Rows from block 10 of a small image super-resolution model, named by matrix and row number. Rows with one number belong to one channel. Each number is 128 + 24 x the weight over its row's rms, rounded and kept within 0 to 255. All counts start at 0. Numbers have three digits each. After the name is the row's rms in percent of the matrix's.
After each channel's rows are labels from the 100 images, of 14976, where the channel reaches its highest value: "strongest on" is what is common among them. Only what is clearly more common there than usual is listed. The data: microscope photos of single blood and bone marrow cells. In brackets: how many of the 100.
# convs0: first 3x3 conv (model.decb.0.2.convs.0.weight, 96x96x3x3, each kernel summed), inputs 48-95
# convs1: second 3x3 conv (model.decb.0.2.convs.1.weight, 96x96x3x3, transposed, each kernel summed), outputs 48-95

convs0.65 107:082114132088141106149144058125131100118133155130115145130168171133123102167117150098134142173096093103108138125118118122137130171158101116165125
convs1.65 081:121124145122103128136141170131131120107153117151144118150156120113102096130130123172121093160103138106114121114089100128109121085158102108113128
strongest on: cell type: artefact (28)

convs0.52 107:128157151158154096154101093110098151127129162124112139141134130118148101129167119155158168180092094111120127156106137158140084103159106147131158
convs1.52 098:139105143121100132147139162135142115106137122133144111155172148094113107148159138160113113149093142100100145112106095115117139100151101114107101
strongest on: smear: peripheral blood (77); cell type: lymphocyte (37)

convs0.77 115:127096129115058105083120130120104105110091142097123156106133132092126124117109115111076087137103155073140143124130139122106135138142104152107109
convs1.77 086:109177113178130148126115122127128151141107158085093140138103093148149130097126105128174190109154075141151112157125121145142108138113132166153166
strongest on: smear: peripheral blood (86); cell type: segmented neutrophil (62)

convs0.26 114:101117137135122078100164144116151150135148134141155137133156144106171106140121152116149133128131114117105143155107128162109093136149142145146157
convs1.26 096:129126127153177143103115093143117122147134132128127132092104127150137149127078126099142126100184121144155109143150179150118128152110158127137127
strongest on: smear: peripheral blood (54); cell type: lymphocyte (35)

convs0.90 079:106124131100155089110121132117113118106159142113096155080138112141106113115081141103127109160093115078155109123148117152118121168140134133159099
convs1.90 085:073146116147155147105101135112099146133122162091118149117136134131144143104081099128168140130157126123122095171107137169137115108101140153151125
strongest on: smear: peripheral blood (97); cell type: lymphocyte (37)

convs0.54 104:133130099164150103138137121158129162155122120151138127122109070153149112120152124153133154133165125174114180147153172170143122114129152173104143
convs1.54 061:112148093130143135099095095123142137173129156131136125100126126154139172120107099111143168096140117133147136142121121168186125154139165163132139
strongest on: smear: peripheral blood (73)

convs0.38 097:123106139118109122089109158066160114147094141109176119128175166123105125153091155125128074141129113109109127087110138091135127147123119086155116
convs1.38 106:154115143127109113158130165145115132096134120121126129157135123106122098130154136160113125168112104101122129117121121123102126114156077119115133
strongest on: cell type: segmented neutrophil (42)

convs0.11 116:101118128046142128123125122202172117103131127116078124124170113106116121140117169109124153170108149078119122126090142118122160101127122125093123
convs1.11 111:166087176104098088140166120153141100138169097152159090142104154112106122154115158131089078135102148132112145104128111087118138123126130085090118
strongest on: cell type: artefact (26)

convs0.30 090:144150111142135084157120096122085138102155138148139117155132131134145074126170128161167171144088115129121112141131118147193096106119085139155155
convs1.30 096:143097154115106122141137164128144112095126114129126111150170134093108114141166146159120119150117135093114142109108105098097140102152097103098112
strongest on: smear: peripheral blood (47)