From a checkpoint of a small image super-resolution model.
Model: 32-pixel images, arch unet, norm batchnorm, activation silu, widths [48, 96, 192].
Training: adamw at rate 0.0021, batches of 64.
Rows from block 2, named by matrix and row number. Rows with one number belong to one channel. Each number is 50 + 10 x the weight over its row's rms, rounded and kept within 0 to 99. All counts start at 0. After the name is the row's rms in percent of the matrix's.
# convs0: first 3x3 conv (model.enc.0.2.convs.0.weight, 48x48x3x3), inputs 21-27, a 3x3 kernel for each
# convs1: second 3x3 conv (model.enc.0.2.convs.1.weight, 48x48x3x3, transposed), outputs 21-27, a 3x3 kernel for each
convs0.0 090:52 50 45 53 55 55 59 60 61 42 34 39 48 39 41 50 43 40 59 55 57 56 57 53 58 54 56 48 42 48 54 48 39 44 43 40 45 51 55 48 46 53 55 48 43 38 38 49 20 18 33 69 63 46 63 57 61 52 44 48 62 51 56
convs0.1 105:57 33 61 54 33 53 49 42 55 57 58 46 55 67 57 34 44 51 31 28 42 32 20 17 44 43 36 48 50 44 30 25 47 62 46 60 48 44 49 62 70 49 37 49 55 48 38 57 42 38 43 44 32 57 51 63 60 40 53 52 59 66 51
convs0.2 090:65 63 61 55 66 61 55 76 65 39 38 50 44 45 49 45 41 44 63 56 51 55 49 51 42 40 51 72 59 52 51 48 39 49 61 55 48 51 57 57 51 49 47 47 42 58 68 78 41 37 37 45 49 43 61 55 44 57 51 58 49 50 53
convs0.3 099:57 45 51 57 50 52 58 54 55 46 49 38 45 44 31 44 38 29 34 34 40 49 30 39 53 37 50 50 54 46 49 43 46 42 39 39 53 42 49 58 40 34 63 57 42 29 40 37 41 55 45 27 50 30 42 52 47 53 47 37 43 42 46
convs0.4 120:48 48 53 48 48 55 45 39 51 32 35 36 32 41 43 31 37 40 56 49 33 55 43 21 61 48 35 55 62 67 48 42 61 53 48 62 44 61 58 39 55 66 38 44 63 55 60 60 41 41 59 44 32 59 40 52 44 49 63 42 43 64 49
convs0.5 099:47 53 69 45 51 62 53 53 55 51 53 55 46 55 63 45 53 55 50 49 41 54 53 43 52 49 45 36 50 61 41 34 44 60 48 50 40 43 53 49 55 56 65 79 64 49 44 47 39 48 49 67 74 59 30 51 57 38 60 53 44 53 39
convs0.6 105:52 48 56 56 60 69 58 62 65 56 58 56 50 61 62 47 56 56 42 47 41 44 46 33 48 50 34 38 36 52 36 29 40 44 41 48 36 40 54 50 63 64 51 70 66 46 47 54 49 57 62 62 71 53 40 49 49 52 57 52 54 48 44
convs0.7 109:42 63 57 35 57 55 35 55 50 50 46 43 56 52 44 59 56 45 54 62 64 47 50 52 32 39 46 60 67 61 53 76 75 37 58 60 53 56 59 55 60 63 49 57 57 59 46 51 56 44 48 60 45 46 66 57 72 58 25 51 62 27 47
convs0.8 105:48 48 51 58 53 45 58 55 44 54 60 54 52 59 57 47 47 49 40 36 33 45 37 28 45 40 32 39 58 63 40 39 58 49 25 37 30 48 56 36 37 45 37 29 38 56 61 46 49 46 48 34 42 52 53 43 31 51 43 10 63 66 38
convs0.9 105:54 61 46 49 67 54 53 76 65 59 50 55 56 49 56 50 49 51 52 34 37 37 36 39 32 38 45 54 60 48 50 64 50 48 57 49 53 39 41 68 57 43 40 63 54 59 52 41 27 47 44 36 79 63 58 46 55 54 21 38 55 38 58
convs0.10 097:50 52 49 52 53 48 50 49 46 55 52 51 50 48 48 54 49 55 46 54 50 45 49 44 35 38 35 51 52 54 31 27 46 39 37 47 50 54 59 45 43 51 48 40 36 47 53 55 32 39 49 53 62 57 44 46 53 49 52 62 54 53 58
convs0.11 099:60 68 61 42 59 56 44 51 55 40 50 49 50 53 52 48 40 44 47 39 43 45 39 44 56 58 68 62 68 70 48 38 46 59 63 55 62 58 65 52 50 67 43 38 50 55 65 51 28 38 28 44 61 41 48 50 50 44 51 53 41 55 67
convs0.12 099:48 48 50 48 57 60 54 59 59 48 49 46 42 41 40 43 48 46 47 55 40 70 79 41 60 64 40 55 39 54 56 48 51 53 51 51 53 43 45 50 45 41 49 49 46 51 54 39 48 51 45 53 56 32 55 49 50 46 39 41 54 42 36
convs0.13 077:53 51 57 54 46 55 63 50 52 64 68 70 62 64 66 65 67 65 44 44 40 51 54 47 57 60 54 48 51 55 39 45 42 36 49 47 55 52 50 55 56 49 48 51 49 43 49 53 30 50 51 31 51 49 37 41 43 39 46 53 49 51 56
convs0.14 103:50 60 55 48 51 46 44 45 39 62 71 70 59 69 68 56 61 61 56 50 40 56 52 44 51 50 48 48 40 32 55 40 25 54 57 45 60 56 46 72 64 49 73 76 58 50 50 56 69 66 53 65 65 58 58 52 46 51 44 50 46 45 58
convs0.15 086:60 51 52 58 50 55 52 46 46 58 56 55 54 50 44 44 40 41 41 55 58 44 69 71 48 73 72 54 46 63 53 49 57 68 66 57 46 44 51 50 49 55 58 51 56 44 46 44 50 45 41 49 44 48 45 44 44 40 52 53 26 54 52
convs0.16 106:62 61 60 57 47 58 65 48 54 55 53 54 51 44 45 48 44 45 45 42 47 44 38 43 45 37 41 43 45 38 52 66 59 39 41 43 49 53 50 63 69 56 48 46 48 55 52 44 61 52 47 42 32 49 28 34 46 42 45 44 60 51 43
convs0.17 095:49 47 35 65 54 37 61 55 41 52 52 60 47 43 50 51 46 47 44 51 52 50 57 49 50 52 44 60 54 52 56 54 52 43 54 64 68 78 73 49 64 69 38 39 45 63 58 52 23 18 45 48 42 51 48 45 48 55 40 39 61 51 41
convs0.18 111:58 73 47 56 75 56 42 59 51 36 23 24 43 27 30 56 43 46 52 47 57 43 35 51 38 31 49 43 44 53 58 63 57 48 50 44 44 40 35 51 52 41 41 47 45 39 51 35 31 42 43 46 41 45 48 44 41 48 52 59 47 43 48
convs0.19 099:52 25 37 55 25 29 58 40 47 52 45 49 51 47 49 49 47 47 39 44 47 35 43 54 36 46 53 55 56 51 44 43 53 58 61 68 53 59 49 49 39 41 66 45 39 52 50 61 45 30 64 78 60 73 46 52 52 51 46 41 59 59 56
convs0.20 102:59 45 53 56 35 42 64 36 41 63 62 52 59 57 49 61 60 50 42 42 39 38 46 48 49 48 43 45 42 59 40 29 45 60 44 48 55 47 51 55 58 60 60 64 63 58 51 46 59 57 53 67 53 52 53 55 40 47 59 50 50 65 59
convs0.21 090:39 47 35 36 59 41 41 62 47 53 47 50 53 47 48 57 50 53 47 48 59 40 39 51 35 32 41 58 58 49 60 63 64 53 46 54 62 59 47 57 59 52 58 61 52 43 54 44 48 63 47 58 67 48 32 38 55 34 53 70 35 51 65
convs0.22 101:43 55 45 43 58 43 36 49 43 51 47 43 49 40 37 52 45 41 54 50 54 59 83 83 59 81 77 46 42 42 43 46 49 42 46 49 57 60 63 46 47 58 50 47 54 41 45 45 54 34 42 58 41 43 42 43 46 48 49 53 47 52 50
convs0.23 095:54 54 40 50 56 45 52 51 45 21 38 29 23 38 29 24 36 29 52 46 52 55 38 43 60 51 54 52 47 56 53 34 42 49 36 45 54 40 42 63 53 41 67 71 60 43 56 44 56 65 55 50 62 52 46 47 46 52 58 56 46 42 53
convs0.24 093:49 41 22 49 50 41 46 37 40 33 39 32 35 41 35 40 40 30 25 34 29 45 48 40 36 42 39 31 35 44 66 61 56 48 50 42 53 35 36 55 46 43 59 67 48 60 31 50 67 40 57 67 52 58 54 56 54 59 62 64 45 35 37
convs0.25 098:56 55 48 51 53 36 57 52 43 51 52 57 54 53 60 55 48 57 49 42 48 40 31 49 32 36 59 56 50 46 44 45 50 44 57 55 45 37 48 54 40 51 57 47 49 35 53 48 48 57 49 54 52 42 52 47 44 57 39 44 44 36 55
convs0.26 087:49 53 22 49 62 49 35 43 48 48 46 46 44 43 42 43 48 45 50 53 60 51 50 58 50 47 46 48 61 45 52 67 62 54 49 52 62 66 65 51 62 62 45 57 60 47 35 34 64 62 48 33 56 48 40 47 55 46 62 73 43 43 37
convs0.27 103:42 42 43 45 49 43 53 61 55 48 45 46 53 51 51 55 49 50 60 46 55 57 57 61 65 69 67 53 52 50 45 40 42 63 46 49 53 49 54 30 40 36 41 52 52 49 54 48 39 50 51 61 64 53 52 62 51 47 42 48 47 45 45
convs0.28 106:70 58 59 63 64 61 62 65 65 49 61 61 55 63 54 60 63 48 45 53 53 43 54 59 51 60 68 48 46 50 45 49 43 41 52 54 58 55 59 50 52 50 44 49 45 55 37 44 52 36 43 49 37 44 53 56 43 52 43 47 42 27 49
convs0.29 096:54 40 48 55 42 58 49 56 64 35 48 57 38 41 50 28 36 47 54 57 56 53 50 45 54 48 45 55 44 65 36 28 35 38 41 45 38 44 54 33 34 39 31 38 44 37 49 46 42 41 47 28 22 35 46 47 54 53 60 54 49 52 50
convs0.30 096:58 68 54 54 64 49 54 62 58 58 63 56 56 59 55 55 55 52 61 57 53 62 73 66 58 74 70 57 69 62 29 35 49 53 40 45 49 56 51 44 56 58 54 61 65 51 49 48 65 54 36 62 69 51 43 38 53 41 22 36 51 43 53
convs0.31 110:56 52 45 58 57 58 62 52 57 50 50 53 50 43 43 53 42 42 38 45 41 40 48 45 35 43 33 53 47 50 47 45 56 43 45 56 56 68 66 53 71 70 34 42 54 47 47 58 57 49 64 50 30 61 63 56 53 62 47 46 57 43 51
convs0.32 081:59 54 55 49 47 52 34 29 45 72 79 79 63 69 67 55 53 52 52 50 41 64 65 55 60 60 52 56 60 68 52 40 43 64 50 47 47 50 51 50 51 49 51 61 54 55 54 56 69 75 67 64 67 62 63 59 65 56 58 59 60 62 59
convs0.33 100:55 62 57 44 52 43 51 60 56 53 53 57 54 52 58 52 50 54 49 53 47 45 57 52 42 47 44 59 55 58 40 37 37 60 58 52 46 46 44 39 39 36 43 52 43 44 47 36 46 57 33 44 54 37 60 42 40 52 30 33 54 47 46
convs0.34 117:61 28 49 74 33 50 70 37 49 62 65 66 54 57 62 45 48 53 44 46 48 48 48 45 46 42 40 51 56 48 38 47 43 53 60 54 48 52 54 43 51 49 41 43 40 43 42 44 35 40 49 46 43 36 45 41 44 44 48 50 47 54 46
convs0.35 088:48 45 51 56 43 45 55 44 47 47 40 28 42 39 32 39 44 44 45 45 52 54 34 41 52 29 35 40 37 48 50 47 62 47 28 46 43 44 72 57 46 60 61 52 58 42 34 48 52 42 45 45 40 44 40 42 36 51 61 50 43 47 38
convs0.36 084:43 41 43 49 40 37 52 46 44 53 58 66 47 52 61 43 49 55 53 59 60 65 86 75 62 76 66 43 50 53 42 50 62 54 49 53 39 51 53 31 45 60 43 47 54 47 53 50 37 34 41 43 53 51 45 45 49 51 49 43 56 57 47
convs0.37 121:46 46 45 33 34 40 39 42 50 57 51 54 60 59 58 69 69 65 41 47 44 39 45 39 38 46 44 47 48 45 58 62 55 23 42 48 57 49 51 53 50 53 59 57 60 49 49 54 52 57 56 54 52 55 79 66 60 77 29 38 51 00 00
convs0.38 105:64 55 67 59 47 55 64 47 54 48 52 42 48 55 51 50 49 50 34 27 28 50 46 36 58 70 52 43 29 37 42 16 26 52 47 46 57 39 40 55 58 58 51 57 63 47 41 38 33 37 36 50 40 41 56 52 40 61 55 50 55 51 46
convs0.39 101:52 60 50 56 58 49 42 39 49 54 55 66 49 47 60 51 54 67 44 35 35 48 56 52 57 58 41 45 39 35 47 37 38 49 47 45 42 53 48 41 49 42 51 54 43 49 41 29 57 49 46 50 54 46 56 41 49 51 51 56 50 52 59
convs0.40 106:48 38 40 52 38 37 59 49 55 61 57 60 58 52 51 55 49 45 52 58 69 47 52 68 41 40 46 60 48 50 51 47 46 43 53 60 45 27 49 57 37 39 61 55 47 50 33 38 47 48 39 43 58 44 56 41 36 54 51 57 47 35 42
convs0.41 105:58 44 42 49 50 44 50 59 50 50 45 47 54 52 58 56 54 61 36 34 33 37 32 32 30 27 25 56 57 48 63 39 42 56 28 42 49 54 38 36 47 50 43 39 42 42 54 64 18 39 56 58 70 51 54 70 56 66 58 27 60 49 39
convs0.42 120:36 10 20 38 06 03 49 41 28 57 53 57 54 49 52 55 55 58 46 34 33 43 35 35 43 37 35 48 43 50 52 52 49 53 54 49 49 49 50 45 49 53 55 51 50 48 52 42 50 63 52 47 46 46 46 53 50 48 51 50 50 52 58
convs0.43 091:46 54 62 44 49 62 34 35 52 54 55 60 54 53 50 53 52 41 43 46 44 38 41 36 34 40 41 56 54 42 33 44 46 35 48 70 55 49 43 52 57 53 38 40 47 74 61 81 44 19 45 69 50 61 53 46 47 50 37 54 55 49 71
convs0.44 089:53 54 45 53 59 59 60 62 54 39 40 48 34 32 42 40 40 46 49 47 52 51 51 50 49 53 56 30 28 26 47 51 42 29 33 32 69 63 43 63 88 65 50 53 51 32 41 22 41 84 64 37 57 40 42 46 42 48 47 45 42 34 37
convs0.45 102:50 49 65 53 52 55 40 47 39 51 48 52 58 52 54 54 40 50 37 46 51 35 38 41 40 36 45 46 52 55 45 54 62 38 45 44 52 67 57 46 61 58 33 48 51 50 45 53 53 52 60 34 33 49 53 44 52 44 36 58 46 48 69
convs0.46 110:32 45 45 35 49 59 43 46 53 54 56 59 54 54 57 58 57 56 53 52 51 47 46 44 45 42 38 51 43 41 48 55 36 35 62 54 54 51 48 53 51 46 45 51 52 59 48 53 48 43 46 48 47 47 52 48 49 55 43 48 52 39 44
convs0.47 080:60 53 52 58 57 49 50 52 44 47 46 45 47 47 45 47 47 46 47 38 34 53 43 37 53 49 45 31 34 59 35 16 42 58 35 39 58 64 68 52 52 60 52 46 52 50 53 60 47 44 58 65 52 60 35 38 44 40 46 49 42 47 50
convs1.0 087:44 45 35 38 43 40 33 40 48 52 45 43 65 55 43 66 45 37 52 48 51 51 53 52 64 62 51 56 56 44 51 54 44 54 63 57 59 57 48 52 47 43 80 66 54 50 49 46 45 41 38 39 46 53 52 47 47 47 41 39 61 54 48
convs1.1 106:72 69 67 63 52 58 56 38 59 39 57 42 41 70 46 35 64 40 40 55 52 46 48 55 42 45 48 44 37 46 46 32 42 42 50 51 58 56 46 41 54 52 42 51 47 75 46 64 68 44 61 67 45 72 42 42 41 40 53 54 38 50 50
convs1.2 090:35 49 43 40 60 38 65 80 54 64 39 48 55 47 57 60 49 53 58 59 48 55 47 38 53 55 39 51 42 41 54 41 48 40 34 49 55 62 56 53 51 59 56 50 50 54 56 56 47 54 50 52 46 30 72 58 56 49 38 59 39 38 62
convs1.3 094:59 56 54 64 60 51 58 62 64 50 58 57 38 54 45 67 78 71 41 41 37 48 45 52 48 57 52 55 42 51 62 42 54 43 39 43 53 58 53 48 47 41 55 52 52 37 50 55 67 86 80 43 44 34 57 46 40 55 52 56 44 53 53
convs1.4 095:59 48 56 68 53 59 81 68 73 51 54 55 65 63 55 65 63 56 40 39 40 32 29 45 43 35 48 53 55 52 57 52 46 47 47 41 44 40 48 48 39 32 51 50 42 52 46 66 50 45 57 50 47 62 45 41 50 53 46 35 64 61 48
convs1.5 108:60 51 56 47 42 59 46 39 56 52 53 61 36 45 69 46 53 72 43 58 54 41 52 44 43 48 39 38 43 52 35 37 48 48 41 34 53 58 57 47 41 56 57 48 60 63 67 48 47 44 34 54 51 54 47 53 54 67 71 61 51 58 53
convs1.6 099:52 50 53 55 42 45 53 48 46 42 46 50 40 46 51 56 63 57 48 58 56 45 55 50 54 57 54 46 43 41 49 52 52 47 51 44 38 46 44 38 35 43 53 50 54 54 56 40 54 56 43 39 37 46 42 51 49 50 63 65 64 72 67
convs1.7 104:47 44 50 59 60 57 43 56 55 48 50 46 57 56 40 70 58 38 50 51 54 55 58 54 49 59 52 48 57 56 59 74 66 37 55 58 48 40 26 53 49 28 58 60 45 64 50 46 59 43 37 60 62 63 42 53 84 18 05 45 51 37 50
convs1.8 100:54 57 50 47 63 46 49 65 47 52 50 56 47 42 41 41 29 37 52 52 50 54 55 51 60 64 58 51 58 49 56 60 58 59 71 64 64 60 77 62 53 61 59 62 55 49 53 52 38 47 47 39 48 54 40 45 53 44 50 54 60 48 58
convs1.9 103:42 46 38 36 53 54 33 54 55 38 46 49 38 44 46 46 41 50 73 65 48 62 63 52 57 49 56 52 48 60 59 71 71 53 66 67 56 45 27 49 48 44 51 39 36 57 67 32 42 39 15 55 58 45 50 49 66 58 49 58 64 52 58
convs1.10 101:45 43 57 50 53 61 53 67 63 61 49 51 69 72 70 68 75 66 52 53 55 49 42 45 58 52 56 35 46 29 19 32 27 32 34 33 49 52 53 61 54 52 67 68 69 44 46 37 48 45 37 47 48 46 50 53 57 53 58 56 59 60 55
convs1.11 104:56 62 56 52 44 30 49 50 44 51 47 50 58 57 57 58 56 49 47 55 54 54 57 56 48 50 47 49 43 52 54 36 51 41 41 47 44 40 54 49 43 54 34 39 48 55 82 62 34 60 34 46 61 50 57 42 43 46 30 17 46 52 47
convs1.12 096:54 43 42 45 44 34 40 56 43 71 56 51 56 34 38 58 40 48 41 48 44 33 69 51 38 60 50 41 47 31 42 54 48 47 43 41 48 45 51 48 50 67 49 49 64 52 68 35 58 59 45 57 50 46 47 42 53 39 33 50 36 33 52
convs1.13 117:51 55 55 53 56 54 56 58 54 63 66 69 67 69 70 69 68 67 42 46 52 42 49 54 43 47 52 34 34 29 32 37 33 27 33 34 52 56 50 49 55 53 50 53 57 54 51 42 52 46 37 48 48 48 54 56 62 57 58 59 59 56 57
convs1.14 118:71 65 69 63 55 62 62 45 57 46 43 47 42 29 39 51 45 48 37 48 45 38 48 48 35 45 46 44 61 63 40 51 69 49 51 59 56 56 51 45 33 44 49 31 42 55 58 51 47 56 57 44 48 51 39 36 38 42 33 31 48 38 32
convs1.15 089:40 46 58 44 46 54 49 56 61 42 41 53 38 34 53 51 55 64 60 57 48 62 61 45 42 36 38 53 54 49 46 59 53 47 50 44 61 56 52 50 48 50 43 45 49 68 44 50 57 32 46 64 55 66 51 44 44 42 42 42 29 28 31
convs1.16 105:42 46 55 48 57 57 37 45 38 51 56 58 43 36 43 42 23 32 59 52 46 49 55 51 45 49 59 49 73 60 55 72 57 50 48 48 50 44 33 47 55 51 44 43 45 59 32 47 54 42 65 46 45 53 56 66 47 61 54 41 49 32 31
convs1.17 105:52 56 64 43 44 46 51 59 51 61 51 46 61 48 45 52 45 47 52 55 59 53 61 59 54 54 58 46 48 39 45 55 53 51 51 46 34 31 43 37 21 26 33 33 33 53 43 40 44 14 16 45 45 46 53 49 44 47 42 34 36 25 31
convs1.18 097:40 49 42 39 56 43 26 46 38 63 53 60 63 45 52 74 47 51 54 53 50 51 48 47 45 49 53 59 64 64 59 55 64 57 53 57 59 62 56 54 58 60 43 52 61 51 61 47 62 70 66 55 66 56 52 43 58 58 51 51 54 45 50
convs1.19 101:70 47 51 60 49 54 60 56 59 46 46 49 56 66 63 53 63 60 46 63 57 46 59 53 47 56 56 48 55 46 31 39 28 47 51 44 29 39 60 47 53 62 52 63 63 45 30 54 50 27 55 66 45 71 67 60 55 60 68 56 47 67 57
convs1.20 106:48 40 52 38 36 47 47 44 50 37 31 31 36 16 31 27 13 37 54 50 48 52 48 41 41 43 32 48 55 62 47 55 59 46 64 53 51 45 46 43 43 33 33 18 33 57 59 41 46 54 37 45 52 48 60 62 56 53 50 53 47 42 38
convs1.21 108:41 53 57 44 57 52 50 64 58 59 66 68 52 61 64 48 49 56 38 38 41 38 32 39 47 44 39 36 28 24 47 48 43 42 40 39 55 56 49 57 60 55 58 54 52 31 53 36 41 63 46 45 45 39 45 52 59 51 58 64 49 54 51
convs1.22 101:48 40 50 42 42 55 50 49 58 39 31 53 28 15 47 37 30 50 60 60 41 70 78 48 55 62 52 45 50 51 48 57 52 42 51 43 47 43 51 45 42 56 39 40 46 56 46 49 45 35 51 60 56 61 61 59 55 52 57 56 48 56 61
convs1.23 078:48 47 44 48 53 39 45 45 39 56 61 54 50 60 42 61 67 55 52 57 50 47 48 53 43 48 47 43 41 54 51 39 49 51 41 36 62 52 63 63 49 59 68 55 59 48 66 47 50 77 69 31 54 43 45 43 46 52 57 52 46 53 51
convs1.24 100:62 45 57 55 50 53 49 51 66 38 46 48 40 48 48 56 62 57 50 59 54 45 52 47 47 60 58 48 56 53 43 55 60 36 42 45 51 57 64 52 54 66 59 58 68 36 29 38 62 57 76 47 26 44 59 73 70 60 67 56 64 77 61
convs1.25 093:51 66 61 50 63 55 50 54 49 25 37 59 27 43 51 53 53 46 59 44 45 54 45 56 44 50 61 68 65 57 56 51 44 51 51 49 47 52 45 56 53 39 47 40 32 38 59 63 33 54 57 53 61 48 57 47 45 61 47 43 69 56 42
convs1.26 095:54 52 61 54 61 65 50 58 60 58 65 61 49 49 51 54 49 55 42 38 48 40 36 44 44 48 54 38 35 44 50 50 51 44 58 59 38 40 30 54 61 49 51 50 58 54 63 35 55 63 62 28 33 31 29 25 46 56 43 41 68 54 45
convs1.27 102:45 39 66 37 40 61 47 50 62 41 24 40 25 18 42 39 45 51 54 67 52 57 68 52 48 56 54 45 45 65 42 51 64 42 52 49 58 38 63 48 33 50 46 52 59 51 37 36 40 32 36 47 48 56 60 78 66 48 64 59 45 59 53
convs1.28 103:56 57 44 48 55 53 37 34 49 40 55 63 39 50 58 27 39 49 38 53 44 34 53 49 35 56 49 44 40 56 40 44 58 42 57 58 54 73 59 55 71 58 46 52 54 59 54 80 54 47 68 59 50 66 53 45 45 64 51 42 64 63 55
convs1.29 091:39 57 48 51 61 40 56 58 44 58 53 54 59 62 52 63 66 60 43 48 41 49 50 53 43 46 51 62 50 33 55 35 53 49 33 49 72 72 55 61 64 56 52 54 47 54 56 42 61 72 51 52 61 42 47 41 46 58 50 39 57 50 33
convs1.30 094:64 58 58 62 64 66 77 66 63 35 28 45 30 07 28 44 25 40 48 47 39 47 52 50 40 45 54 58 62 76 53 60 62 35 52 55 33 41 45 34 37 45 53 41 34 50 42 40 40 45 51 46 54 53 46 48 49 44 36 34 53 36 24
convs1.31 101:58 47 44 64 56 52 57 49 46 70 64 54 67 61 46 56 52 48 62 60 70 55 53 63 60 59 63 48 57 52 54 63 56 41 58 42 59 59 60 64 63 53 51 49 42 37 15 40 51 42 51 46 32 43 54 50 39 55 53 58 36 39 52
convs1.32 076:49 42 52 34 28 37 39 33 43 56 62 63 35 25 38 37 27 43 57 60 49 58 69 57 48 57 48 49 59 44 43 52 60 50 63 62 63 60 54 49 41 44 51 29 37 47 46 29 52 59 41 46 48 33 46 35 40 52 41 43 56 37 38
convs1.33 089:50 55 41 44 48 36 47 45 36 56 51 53 57 43 51 43 40 50 39 36 43 45 40 44 49 46 49 54 44 39 57 52 43 60 60 53 37 57 50 43 53 52 47 54 47 47 52 45 39 57 51 48 74 59 48 48 51 34 22 29 32 16 24
convs1.34 106:60 46 53 50 47 71 60 54 69 59 50 52 50 52 61 55 58 61 44 60 59 47 54 49 52 48 43 42 42 47 49 40 40 55 53 56 51 53 44 45 48 49 56 49 48 65 56 45 67 52 44 57 38 42 41 51 53 58 81 79 53 76 74
convs1.35 087:42 39 37 45 36 38 44 32 39 78 79 65 65 63 53 53 56 61 45 36 47 53 43 50 56 46 39 51 44 36 62 57 45 49 55 39 55 49 56 66 55 56 68 59 53 41 48 52 58 58 63 41 35 48 49 60 59 47 69 66 49 60 58
convs1.36 081:50 48 51 47 47 51 58 64 53 58 51 62 53 43 52 46 42 57 41 44 38 48 54 46 49 49 46 41 44 47 48 52 45 43 52 39 53 53 52 53 44 47 49 43 49 79 66 55 58 40 44 66 61 70 40 46 52 41 42 41 45 34 33
convs1.37 120:46 41 43 46 42 53 46 55 61 48 42 39 43 34 40 49 45 53 48 52 52 49 54 48 56 60 61 43 50 50 46 73 61 48 55 34 63 46 44 49 39 49 46 50 53 57 35 41 57 26 38 53 51 65 62 55 63 42 29 58 46 39 52
convs1.38 096:58 54 60 51 50 59 52 51 54 56 20 10 52 38 20 52 76 58 42 64 51 50 53 52 48 44 42 44 48 49 36 34 52 39 35 43 69 54 49 71 60 53 56 69 69 62 43 46 56 59 60 56 50 55 56 51 55 65 52 52 57 70 71
convs1.39 099:47 56 54 55 62 61 57 64 58 44 43 30 50 43 36 49 52 47 32 44 51 59 58 62 57 49 57 47 48 44 53 54 46 57 66 53 36 52 45 48 46 43 41 40 49 43 48 41 58 59 72 33 44 56 47 47 47 48 46 33 50 50 33
convs1.40 104:49 56 46 45 45 43 43 46 43 54 61 71 41 43 71 31 28 56 39 40 51 41 32 49 46 38 49 54 43 38 54 46 39 67 67 43 44 54 45 50 43 52 44 36 52 46 66 63 53 65 59 31 40 38 50 38 33 58 46 38 63 53 42
convs1.41 108:35 45 41 22 38 38 39 53 50 50 43 42 46 55 58 50 49 56 59 53 58 57 49 47 63 48 42 51 52 58 48 60 49 62 67 47 48 42 55 52 55 56 43 60 64 38 45 58 30 28 36 48 62 66 69 57 57 42 54 61 53 64 66
convs1.42 111:42 40 44 38 40 48 30 36 48 58 59 59 40 50 62 20 35 47 53 49 47 46 46 44 45 51 53 34 51 59 37 48 59 45 44 49 58 45 44 50 49 41 50 48 45 41 44 30 55 70 48 50 61 47 57 53 56 46 43 59 44 34 45
convs1.43 098:50 40 52 47 25 32 57 40 54 51 56 40 54 60 49 41 44 36 51 50 59 46 45 52 55 56 56 52 43 29 42 48 36 54 69 65 59 59 47 47 55 54 38 49 49 65 51 65 49 14 30 55 46 50 59 64 61 56 55 54 63 83 91
convs1.44 089:30 45 30 46 61 41 38 56 30 59 52 64 45 32 52 58 45 57 49 42 47 50 50 51 53 54 47 47 36 36 61 50 49 63 56 50 41 48 48 49 62 36 56 55 50 26 41 25 66 81 45 26 48 41 59 45 57 60 60 79 67 65 65
convs1.45 100:54 54 49 54 53 45 54 54 44 63 56 51 66 64 50 69 63 55 48 49 53 55 50 63 59 58 61 41 48 52 41 44 52 38 48 52 43 38 45 41 45 50 48 60 61 44 46 33 62 63 44 47 39 21 54 54 52 51 50 70 47 48 71
convs1.46 109:50 42 39 51 42 39 62 47 46 48 41 45 41 36 48 54 50 52 54 47 57 51 46 54 56 53 56 39 48 44 45 59 52 47 58 51 42 49 41 42 51 53 45 46 58 44 51 30 46 53 36 46 52 43 37 30 37 53 44 38 58 51 42
convs1.47 117:51 60 55 50 59 56 53 57 53 74 69 64 76 74 65 70 69 67 53 53 55 50 51 59 56 54 60 33 30 39 37 30 35 42 37 35 62 57 54 66 57 51 63 59 56 37 38 40 40 37 36 42 42 40 58 57 55 56 61 61 53 58 62